Rows from block 5 of a small multi-label audio tagger, named by matrix and row number. Each number is 500 + 50 x the weight over its row's rms, rounded and kept within 0 to 999. All counts start at 0. Numbers have three digits each.
Before each channel's rows are labels from the 100 clips, of 14848, where the channel reaches its highest value: "top examples" is what is common among them. Only what is clearly more common there than usual is listed. The data: synthesized solo parts of chorales (CocoChorales).
# conv: pointwise conv (model.blocks.5.conv.weight, 384x384x1), inputs 336-383

top examples: cello; note F3; note A#3; note G3
conv.298:498502498461528532467455522396503453453503492419482537455448475498544499539550580520532518467437466500501528525430447496374493432574370586508439

top examples: note F5; note E3; trumpet; note D#5
conv.5:532588406549495419503546508589528463431566434497509551441478557469480491460478511515492492451534443427467490511655504500494543470464551487480444

top examples: note C3; note G3; note E3; bassoon
conv.126:451537577416514483529529508607472485484478419502490473463456595378455513472551510492542408433519427453493477512474579549438496577480528480588550

top examples: note G#3; note A3; tuba; note E3
conv.365:484564511514499400571427516462480504488425460490545670516472522454460449492563605506500537426533585562531513468619582519507439414575739459497477

top examples: note F#3; note G#3; cello; note B3
conv.164:492488480517514466584518470558487510446600505471570370491487488522557454531558472500434530492492435458516478519552491472481532433460424539487551

top examples: note G4; note E4; horn; note F#4
conv.106:485498448677533460500453541582503525451495496500426578460490502498506471464436448550513515465446512409566512549491497569506498454493519426463574

top examples: note E5; violin; note F#5; note D#5
conv.107:554444469511540530504509531484457427502462527473513482494474554494503499399513515508505467521498582456507516413453570509494498578505490462454444

top examples: note F#3; note G#3; cello
conv.209:473529505453554505443493467589458489452501472582484450490513516419458510613447489479512509434431600447577497517561534576510574462574478417520456

top examples: note G#4; note F#4; note D#4
conv.21:499550603466526543509483476493531513514457557503406471480567493495448505449636443462470469453494549616564475472553515572605475594483496512456497

top examples: note E4; trombone; note C#4; note B3
conv.7:467524412508518539521485514417417512508454485510518560461501482428449462432647378430539550525513521500372481476435526524418518500454520549494476

top examples: note C#4; note B4
conv.201:491436463516423506474568477566491440481521463544460540467518514512479420614557448509497628461493561484441464477520577499472481403537433489441633

top examples: note B2; note F#3; note E3; note B3
conv.160:448586523463515483551499461457470453508522529454584674487457459557531557483467403566514610473520522422501515549479583552521521486539485511549544

top examples: note C4; note C#4; note A#3; tuba
conv.337:535561434524467507517516405451473442431523512482437521430711551511565466517461532516501475475543552567442564477595564510469522484514595470525521

top examples: horn; note C5; note A#4; note B4
conv.214:559432424464506497524520524529583481540490574460575434473520501464461479572521513498494528520551556445475433427497460547500541455495434498561478

top examples: note C#4; note B3; note A3; tuba
conv.144:575594531575491527516483497479551419463585501545437515486544523567606478552454451582527632433490476468416556454463453537528517543467653420478516

top examples: note B3; note C#4; note D4; note A3
conv.20:658456637495513437532465514456477443504564479456512430518528466575510496455454537536440507489482447527527497518457457560519441545514457482443492

top examples: violin
conv.3:505519458519541463591392521504373509545551450488450508539451405505538461561485406453503568497551503468435488479484485556485539449474447548450468

top examples: note F#5; note E5; note D#5; trumpet
conv.124:439523523511585501470528465480526525478478554446516532499539506522503541444476514477556529480341506639483529520572460456478405527463471501536448

top examples: note F4; note D4; note C4; note E4
conv.282:605544464714523538507514423503480464460514492504386486508487508496458474430404578416527464433533415498500423590629506498627447465498500483471435

top examples: note B3; note C#4; note A#4
conv.166:678518558453501499501459485508542504487522483543470387503507514572515490482487472487438486456478476547454472460537496473595480647451696510472501

top examples: note G#4; note F#4
conv.23:526600564473504515464466492570437508483502497476466644429438527448455438467442462446474612512534480563493545508631550460500438611526460476489437

top examples: note C#3; note A4; note G#3; note F#3
conv.1:553557496508444494540477476467572531488467513499514443485479499580510518420523579571525581482508441444657515462615434433657462524533448487480479

top examples: note C4; note D#5
conv.300:512620462508543452467475555541436546500493471493504547527595514648524548482523502451516494479472670469492567475480526514491522559563492530492468

top examples: note G5; note D#3; note F5
conv.29:420480446472455471464483577599517534494553488467557567537512510676491505527427428554524467425494480486556490476537512507537502576434462420502564

top examples: note B3; note F#4; note E4; note C#4
conv.44:611523627598472428540585557460546428473457473507427522473502520480426505539641556489480484496528534414529565420487542466546482533446451527606538

top examples: note C5; note A#4; horn; note D#5
conv.8:513511405585510573443518519484497440471485444496490523447414513501627512463483437450507518444445535443457493466537486474442492438510416474497530

top examples: trumpet; note D#5
conv.363:466478528460460476558554469513501500457502447490464609433500598467507554505522504490495474522506418518558496520467513493450405446501535514487527

top examples: note F#4; note D#3; note E4
conv.219:518492458578450477479455574501494642506587524488515477482491510568475551501378567521558490456401358557510533479542410489534534459469545523586476

top examples: note F#3; note G#3; tuba; note E3
conv.369:526518469462605402470550492522588479438476417524440539444436522516595577532379468491448570484489474490469469480497528413572544597480614490456555

top examples: note G5; note F5; flute
conv.76:448492493532523487473536556522503503516553485414458578489473507505498520581415502506532524466476587555423530495482412555566544550617483522461586

top examples: note G4; note A4; horn
conv.26:440536531467538554500423428487499498554505498528450531480471456460629509439564545512544504436532492447525446515443600540439515576565514587491563

top examples: note B4; note G#4; horn; note F#4
conv.33:561474381510548415441508479512513502520477580493530519420472544545574467465514489543493472397470480499384549545489481468479559413506465476549468

top examples: note G#3; note E4; tuba; note A#3
conv.371:464485519491527517445541426540535492485544478509483531532456485471431554493531478494487433405542718459571537450497518498508573514485541461482508

top examples: note E5; instrument: violin; note C#5; note F#5
conv.17:478596542545557484503449475585536572485454444465540489504416504541476461459444511481471506449475547541497491464474451481522517553523499539529508

top examples: note C#4; note B3; tuba; note G#3
conv.64:533500419474404536525530472436521478433564547535479504519514524536500436559432496432434650485478508585401545472507489474447492475509429518431402

top examples: note B4; note A4; note C#5; horn
conv.318:463487414468476526586525425526538502450576521489536422438365456582503506544495491489462494500613420374396535525495502491569571349518479539407508

top examples: violin; note D#5; note C#5
conv.4:536554549479511471563435543436517539436520459525425496470434545506465475414590437496549443452554501518494463469546519527445509504410554438524513

top examples: horn
conv.223:504585523490567544527457637496543454572634555503468569573496543488454449504436523516507476562498454454559500515423545509541494477409427593532541

top examples: note D5; note C5; note B4; note A4
conv.14:498512519430592562474438479441500567437406487429568544423478457528511532510437442535522507439453513470450508468476407513448472484579479518580486

top examples: note B4; note A4; horn; note C#5
conv.90:493538516500481486488472490433521599432469441482494534556482580488401462601546537507440512469460445551565450473494571487478506605521442539557548

top examples: note A#3; cello; note G#3; note C4
conv.235:545610475579509526520424523547471474378497464488490499512459518458407477486454495527497521434466495492480449450560545548591502427468601473534619

top examples: note E5; note F#5; note D#5; note A#2
conv.243:526520483511517445498484567477601468503516569450539485418464508395548494462450545542490458482539573480469462495462369479415464442553549531507537

top examples: note F#5; note C#3; note G#3; note E5
conv.69:543549497465488543478578474551528529460543482473514546431441423457512532510537472475456557483507371501481633516586542440516469510442540458541523

top examples: saxophone
conv.206:542562440443514440584524492474504493514530493557480511505524550531530521553549500578528449551481486447497525387495594453461510508324524486526533

top examples: note F#4; note E4; note G#4; note C#4
conv.116:433496486607519447481475549495541535538530503477423508438481566503470521545509411564455477466491456507554548473514516436538512421454484549528627

top examples: note F4; note D3; note A3; note D4
conv.120:535484516597407441464477570550479411460458419550546383483442526552533488480434594509571504536489440536385476544565496441475506552477419522480468

top examples: note G4; viola; note A4; note F4
conv.220:554415472580583484547491523506422517534429536446451567562473530536581453539500563484461411485491535475497495462492454563517536517536448547506574

top examples: note C#3; note G#3; note F#3; note G#4
conv.161:527683611472570525420490443399528493559482454454560454428455558586544502532434531456514657457485444557537517455597515555531426645509420486497379

top examples: note C#5
conv.305:482476453566537542449441462509562470353463426541534570522564572522497520498451520481508516481481429460441536538566448462470457463479545494500417

top examples: cello; note A#3
conv.18:476473502513471535463551484527535620449561476549555511441544469586505540469515551484464474461464471441494527456520441437528467500461544527473479

top examples: saxophone; note C#5; note B3
conv.327:558585578594472419569502476446444508483432478476428451551565549472505489489483494515437479462537514495551509534431510561567455556431571505486478

top examples: note D4; note A3; tuba; note B3
conv.275:512539532482578417498533598544580451443496421485421534529451480478462518529434522542523432504527473466455453502454530474556493500524496505492573

top examples: note C#3; note G#3; note F#3; note D#3
conv.261:465677495575447536485450440477534437514520483520464503511474536499559501453489531607564677410417470499543557516588516558445455562610503513408572

top examples: note A#5; cello; note B3; note G3
conv.117:591414514569529497474500455521475568494507577500536499541457493453485559413390527477514557540534457515512456466550497529532558536455559483461436

top examples: note C#4; note D4; tuba; note B3
conv.25:525495460477494513437470571489454407433459521612460450526664453574537412463439424516493657501608524514496471476465470507529548435491479447440459

top examples: note G4; horn; note F4
conv.93:487481572490505510438543509507497411516490506509532524473483495476522483426512449464485477523511467447509469400460414553523507527551519504548483

top examples: trumpet; note G#5
conv.94:472533457437461500449540452542539494505620481495469557470521507441478565497505503473431404582483602460483496517418469414451476489518404492504493

top examples: note G#4; note F#4; note A#4; note C#5
conv.323:537548507525452548472485463512513577510545489524438458456486478636500501489492496617429488541519481543540476488495521588460553546538467617502515

top examples: note C4; note A#3; note D#3; tuba
conv.302:563552483503456460478465503484554420511498502485590518422599497561528507553417534480511544503472515479487532525527567474526400521513483453461538

top examples: cello; note D4; note C5; note A#4
conv.382:500451481537572525542484426502482558414527476531516495496610438559587562533500540455461506428514468518548488544459434549574440498470423528568560

top examples: note D#3; note A#3; note G#3; tuba
conv.173:537530488472510487563468567632471457526610502497523560487518408686463501573489559506482472429509499482502508490561450545489499508386554534440499

top examples: note G3; note A3; tuba; note F3
conv.172:421532469548461424462561528369549615528434421447480493463444488425496545494441537505507467464442567485423465455516425520515480475461453449424479

top examples: horn; note F4; note D#4
conv.52:468466374484467509489477554531510462529510454481531529524553655449525488473553610508466458492486488475492447543569515603474514539539517455491467

top examples: note D5; note C5
conv.183:416610561451593513502475391574523475489542492507590453525516524573525556377456556515497442526441540519564519459689513420525521473430523508566483

top examples: note G3; tuba; note A3; note C4
conv.2:488485469540513460578552562493512516548473501536455540494460526503505520561494506491535522443613460578507513498543472493482540582548428455599476

top examples: note C#5; note B4; note A#3; horn
conv.112:540581406501530517472463463498502549488477457600515507532462590423489551548460484482516463511493500447406449416477483516479516503435605483505431

top examples: note C4; note C#4; note A#3; tuba
conv.357:528544543472523418455562490519418487438481554455491560559670501425489508569426441419507486480595615489480589509517570478486566481525646496510538

top examples: note C5; horn; note B3; note A#4
conv.376:579445529402613498507504499527505543513498479475524611491557535478565467522392563458525483459493458501461498498503499514537420550516463558529519

top examples: note C#5; horn; note B4; note A#4
conv.149:483466472439582519474457463413591437506480544537557523574553528474505531450511456452499570457387440571534449536558486506497478488472402466499541

top examples: note D4; violin; note F5; cello
conv.221:534608548540490494457452471399459496473515443486440494529488409549437477511504575562584521505544450494453508493561396454445459533499473545506509

top examples: note C#3; note G#3; tuba; note F#3
conv.381:467692454629549528499503488443575527521599470457649450542496549419510478503438497522582630500530434508527577528662469508466486556486462511528513

top examples: note C5; note A#4; horn; note D#5
conv.61:512596508413486450465496570451439463453521472462568577462441529480625506476452528406517581483487505568388485508605493491458506475469409444494663

top examples: violin; note B4; note A#4; note C#5
conv.104:481548472474492479479421548498554490410582400453519559491562514529502508482446493476538510465543582494536541527436512621401452534524451524426429

top examples: note B4; note A4; note C#5
conv.270:498563525518490509464493523453460541468480475522519400560484413520408520689414440484544558521496423461502513525534398428510544501551558508493531

top examples: tuba; note A#3; note F3
conv.135:492602475524549523453510411451469541483529515515479591530473571561460486500497567505511505493451473387555448429530560435525501455429530571523474

top examples: note F#5; trumpet; note D#5; note E5
conv.334:440496470524498560521546400463497507545426489480446525484459522506534500474468467552501546443384490570397545490510446538507441535459611471491554

top examples: note D#3; note A#3; note G#3; tuba
conv.264:476468510430497606537502483524455476547483413500499471446396557560553520539524516427521436505486273537552494440550498483478478474524589467558556

top examples: note G3; tuba; note A3; note C4
conv.355:493465512520516439505536443581557507428586380489481460502561529448455535504524438565461474489586545491589491501556475488440575526552516474518427

top examples: note F5; note D#5
conv.36:459567456640541511567500471592512469483521498520479569509478501479500482490343551530530494512539425457538411541640543478545441502481616449551440

top examples: horn; cello; note F4; note A#3
conv.122:489447469488513591394443452529444515503488548506451468475498505551515476554587543431541453445573540477555395585486445415441495491511579489534504

top examples: note C#4
conv.12:583471421429559526606450464429414508535475464504508531487536423518524421495458489450506570500473469546492433475494465468574492477509635548445517

top examples: note F#4; note E4; note G#4; viola
conv.269:456541485656413437457535565405539530419530504552459503523435599561624490505539508530468470493505430465473600519471504496559576489513441475499606

top examples: note B4; note A4; horn; note C#5
conv.224:476592542541522429512503387504469484496462455474504508536457473436399468623563438483454498502439383549512448516437613487558451503504428598542466

top examples: note G4; note C#4
conv.103:483494502486451494563432518409564475463502466539524456544594528482532507500416467548445528503526400449376475466659498381391453522431553471451577

top examples: note F4; cello; note D4; note D3
conv.24:491583508529488499475483369455529520460480486524463513459455470491577544554417524467501470452461451494499513543590486463550510491553588478521517

top examples: note C5; horn; note A#4; note D#5
conv.281:545422484482507467509536491517509498466472495495597478477498448546614508474601461439501503451465503519520465474551479404484491539511430450479632

top examples: note B3; note C#4; tuba; note D4
conv.339:580452589551508514564536487546556534506481570471436538429429483465464461419514450513543444571484504482542502481448473535496412539569512462534476

top examples: note F5; note D#5; note F#5; note G#5
conv.328:597463452543514470546604446578441430566502496465494473463526520563550469508503540497412469537479390548501468502476517427412557511489434558481474

top examples: note F#5; note E5; note D#5; instrument: trumpet
conv.185:534490428367520470502477474443513463450478493500533487483499471433494559574551491503448546502441452537480528508534477440524426481530508461488505

top examples: note C#3; note G#3; note F#3; instrument: tuba
conv.174:522687462578485496483465508491487473431482424491695588490458494582559482510465513461474596423457539590492566451657468496461533466520421445525575

top examples: note B3; note C#4; note A#3; tuba
conv.296:633554543501536530505439523485471495428519438561542467482552611525486510555559491526511545487576492500516483489551560570548476516444602493459448

top examples: note D4; note A3; note B3; tuba
conv.75:471411458515524483474480512426466515449450526535591547437533483470538496445429444410543521507526517456422457530479531422377483572570529493584477

top examples: note D4; note A3; note C4; tuba
conv.324:494496468443497524459524543419516553461519469548413563511484553494504496420517476565487466536567423522518513501465472487434500556488508447463416

top examples: tuba; horn; note A3; note D3
conv.216:517504558488546499593483478498438492535432553524499518455455569451529451532490474500553534533503498483513503512528561465546557505422512502358460

top examples: trumpet; note D#5; note G#5; note D5
conv.194:447573537564480533561480571539562505504470527613519431514567462436520511533538487502433494505554439562471590619481433380449510497484486446513453

top examples: note F5; note D#5
conv.273:540653476509533481470573443506514508539512431482536440477535483417500491535599596506501581452543485513484499518597437452408523541457423537554509

top examples: note A#3; cello; note F#4; note B3
conv.289:559522484571504459528387441531495403490528532518466494497507492516478457433465472518540494468527459466412490477548491547553461412493508523572507

top examples: saxophone
conv.301:531646440531524459604496488491540527544472459462512576449407521480514531514481474539551547409432571575526448466552487492435465523586638451489439

top examples: note B2; note F#3; note G#3; note E3
conv.27:467465453501436506533518480382479474578462461555464509512502411477444570497568457471517600565502466458458534497495496476466455479481443452514445

top examples: note C5; note A#4; horn; note G#4
conv.143:533459439482429473496522575567512475528509562601617443433526501587586503500429555537386463545536541461556540411519492585478544428502510446496469

top examples: note A#5; note B4
conv.138:519625465526532471492468474427480562427458381496510432531503493535485494511436478559488529460463444508435494443541572485576583370559704488449582

top examples: tuba; note G3; note C3; note A3
conv.253:497444544538454483438440470540503565492463527420484536506443454591524511545523489465554411436490478642490424456572501504477505549547496490524483

top examples: horn; note B4; note G3
conv.165:534545439506617522398426518508445500563543506500547544484544494534484481559456509507512520521382429471475502568536588501346468492472504533465471

top examples: note G3; tuba; note D3; note A3
conv.89:462538409572540481487501407522524471475543489452635452478450489513515470487549478516481523445445463503516486459689456494565439566494472451485585

top examples: note G#4; note F#4; note A#4
conv.268:477441483488538494532483554498422467537461461480428626468492500492509450581437502483507522506440442538496466503505556614475543553512396515522394

top examples: note F#3; note G#3; note B3; note E3
conv.53:471555445486434498560560463586530576437552419487464504466421483497479498484601536516477416462496491593501485395622489471595613494489656497537524

top examples: note C#3; note G#3; note F#3
conv.151:519561531534550436467503542437528552534504524516575524427549507471509476442516467472491667491407629417498624487575432466420566461575516536523546

top examples: note F#5; note C3; note E5; trumpet
conv.58:484500515446573487510507380623476587469510481527452509567387568521486472542586557524498483395494498605513426513544558470505496462471523484536569

top examples: note F4; note G#4; trombone; note G4
conv.37:425530546516563533602483440432534475379501430511419558569488526515438436439505480458546528504455494529528521503510585597486437486575470603604468

top examples: note A#5; note G#5; note G5; note F#5
conv.74:520556488479472522442502512576357516487507464536505491526537518496448483542470523501435505506495412459517435500452569487503620438465654458443446

top examples: note G#3; note E3; tuba; note F#3
conv.65:500417509442522475510531464567510503521381452521487381499521587382538408393504507503487446490521446506526485542457521483513445396426563459466561

top examples: note F5; note D#5; trumpet; note G5
conv.88:475481463535552472505512454521504595469534537487487418511483607518412583577557516413532596552570598476434480483535531443408544457507483489555555

top examples: note B3; note F5; note C#4
conv.306:617583662604511549562468506504492511410526486562517432533503471520475475441467576466475506469513545489511480518605554501491483581465488537538497

top examples: note A4; note B4; horn; note A3
conv.225:608416503478460538481483452504488514493530449478512481568453554516540538498476542579527541479439449476555482469601599460662471445536561523445601

top examples: note F#3; note A5; note G#3; note G5
conv.147:472531449499478487453535568508521480560447539555489622560449515527476571518534428563618482416478456465391465503500504573468518477532413518465505

top examples: note A4; horn; note B4; note A#4
conv.229:480491542504580456543497455532515522454472430486507473559521491500531516438489611548543434456517481451554464391456511472543499516482427503521504

top examples: note G#4; note F#4; saxophone
conv.294:399585509566560507534519508504495444563507573523451509489479553548488426487550512531521510462535467415440576557469479544554512544432401543435560

top examples: note D5; note C5
conv.263:513508462530505500478472524377596519394502411580525458475465506480480478548448466526493574450442479503577488516446411481675547600459480572511471

top examples: note F#5; note F3; note E5; note D5
conv.359:436685432505459507487520477420569537452532533539490554510606521403445506507327518490518498527433388489406493576558521470450476433520544495547510

top examples: note C3; note G3; note F3; tuba
conv.38:471553530474472565557440414472491564467529538538431550503489518398516540421723524507517614491524508684468465453554534510560515596522513481540471

top examples: note B3; note A3; note B2; note F#3
conv.217:553450496474497501490506485548500415477603534526418510476441494527559549431475432483427537433554549459504613542572561538480512591510448485407485

top examples: tuba; note G#3; note B2; note F#3
conv.271:504386451510562565457521516439419508505416509490478616464495454522535505492586429454480457440486496528488474504389515520437505415509552530456474

top examples: note D#3; trombone; note A#3; note F3
conv.358:452455475495489567558488469529596495520475456558555441534558493536510527438547529443607485498599497502493517546564615525497469536517466386498496

top examples: note C3; note G3; cello; note F3
conv.299:483603480446449558509506533395517548557511466447430577562514492413495550507552552471489540498493438615431558506580538467557547547521488489564535

top examples: note G3; note A3; tuba; note D3
conv.241:481422538491529490468568500420498497583452529474488517464463545471522478500445498573535563528526515404435460552503474505508494491484375548553450

top examples: note A4; note B4; horn; note E4
conv.276:520532542479443458588457391542492595490523481528423508545431518513474449478483508560483407524542508512356512475571504650476508389476505512570584

top examples: note E5; note F#5; violin; instrument: trumpet
conv.366:590549533492574513457496551464486499553485461523567464511398502480527476455490551447483491452474553479399490517530511463502466502511495434506442

top examples: note F#4; note B2
conv.205:524417513548486461469527594539505452500475494508377526528478524460489533563534492523484429470509454616467524528592529446561554623506449477495604

top examples: note B4; note A4; note C#5; horn
conv.22:515465506499440472507490485519483538452462398506503454529491420554432448659519432523542435525508489467465503529528524457444565544503453526505540

top examples: note F4; note C4; note D4; note E4
conv.121:509444487556492506465559505467554509430400535518540517468453543456469488581470493556534419472451494472513440494606521488504487420547439476436569

top examples: note C#5; note G5; note D#5; note E5
conv.232:482519491448492488514428482605508551438499481566538507499480535474402565568467517539494552426497436550530488460557420511490494523471534472505515

top examples: note F4; note D4; note C4; note A#3
conv.82:446552571554478510522455493500532467459477487427471613532464591469533513537525450408508488472469568550455474484520524443452466597564501534465485

top examples: note G4; note A4; horn; note F4
conv.134:556535564429459539501471493509525448528518479517478521577476538431501465468457474480463494471438469505456483457496480648576498487480457499458613

top examples: note F5; note D4; note D#5
conv.198:543546510532559533469499505471510484419508436544514515505494458534485451537521605514483509486527498413472456484471507493543458520495528496508552

top examples: note G4; note F4; horn; viola
conv.244:467492530545447421539529376524464531431549450489459451477417452491496494505472413498464486521474427540463490532509484504621516520504493550506613

top examples: note G#3; note A#3; tuba; note F#3
conv.290:490497464495489539442562545497482448498577534485565539561425455505422572497461491560484458487512554504589536535496565496610472476424405497498540

top examples: note F4; tuba
conv.57:502588415600542603497436456505588465538432452430529486525504618481416513416539485403569516489465457462530496487664567497504515528370445497539468

top examples: note E5; note F#5; violin; note G5
conv.168:529497575530530513483470370466460493545520471481568554490461605491589469527505494518550529500502539429486486513528554504459477436460431529482468

top examples: note C3; tuba; note G3; note B2
conv.16:510470471469473494513477420521365478579539569519471534562470553554489534505590454487445499479434453572511601614524538489588470423249501506393514

top examples: trumpet; note D#5; note F#5; note A#5
conv.322:455611548471455490489550453507515520464483455594565485566451504451552519482600484493417467530466577547503486477525503524530525551430592458587544

top examples: note E4; note E3; tuba; note A3
conv.130:497474469562474400513503504611462494532502518539472438508513514445524446491683460498522561472461612473443538574491443561538481443529508453430456

top examples: note F#3; note G#3; cello; note C#3
conv.330:564556538487509505405556503521472513516488559521509519481504447474460513585600504464447581481504447497541510523497360376519535517455448518493539

top examples: note G#3; note A#3; tuba; note C4
conv.125:485447516528527531471412469430475459464465507481521608533451499478473538498446569582506426481516558456530495458513501547552483493468460452556536

top examples: note F#3; note B3; note G#3; tuba
conv.152:498504414457462476501490546517446508505458429526398533519571396488503488542611490442503497457508463448579475413454423471556467432454515400563481

top examples: note D5; note C5; note B4; horn
conv.49:451523467496477488502468419499507527514479492448460472507525526437516484523516492440504498493479485514535496484529502424509443467481506470531427

top examples: note B2; note B3; note F#3; note E3
conv.361:456525442465414433523550422390543441509464515444519529494483569512517549627482486547482534512447498492520487532468467508570525479464557499492593

top examples: note C4; note C#4; note A#3; note G#3
conv.338:456468468516495550548540421617533407557481502562508537526617549545505594537483515555537459597461475581500512479503512484488485419472499507533487

top examples: note C#5; note D#5; note A#4; trumpet
conv.375:529406589474495522491516463464488478541498588580625531508423555518472508523433459546447486559519469545503385529487473521500456559471476505483478

top examples: note E5; note E4; note F#5
conv.67:426574470548516504462449485471509466504513474508618457505515431539517503546538509470496476455489578431477538490483518425607380431450564479505553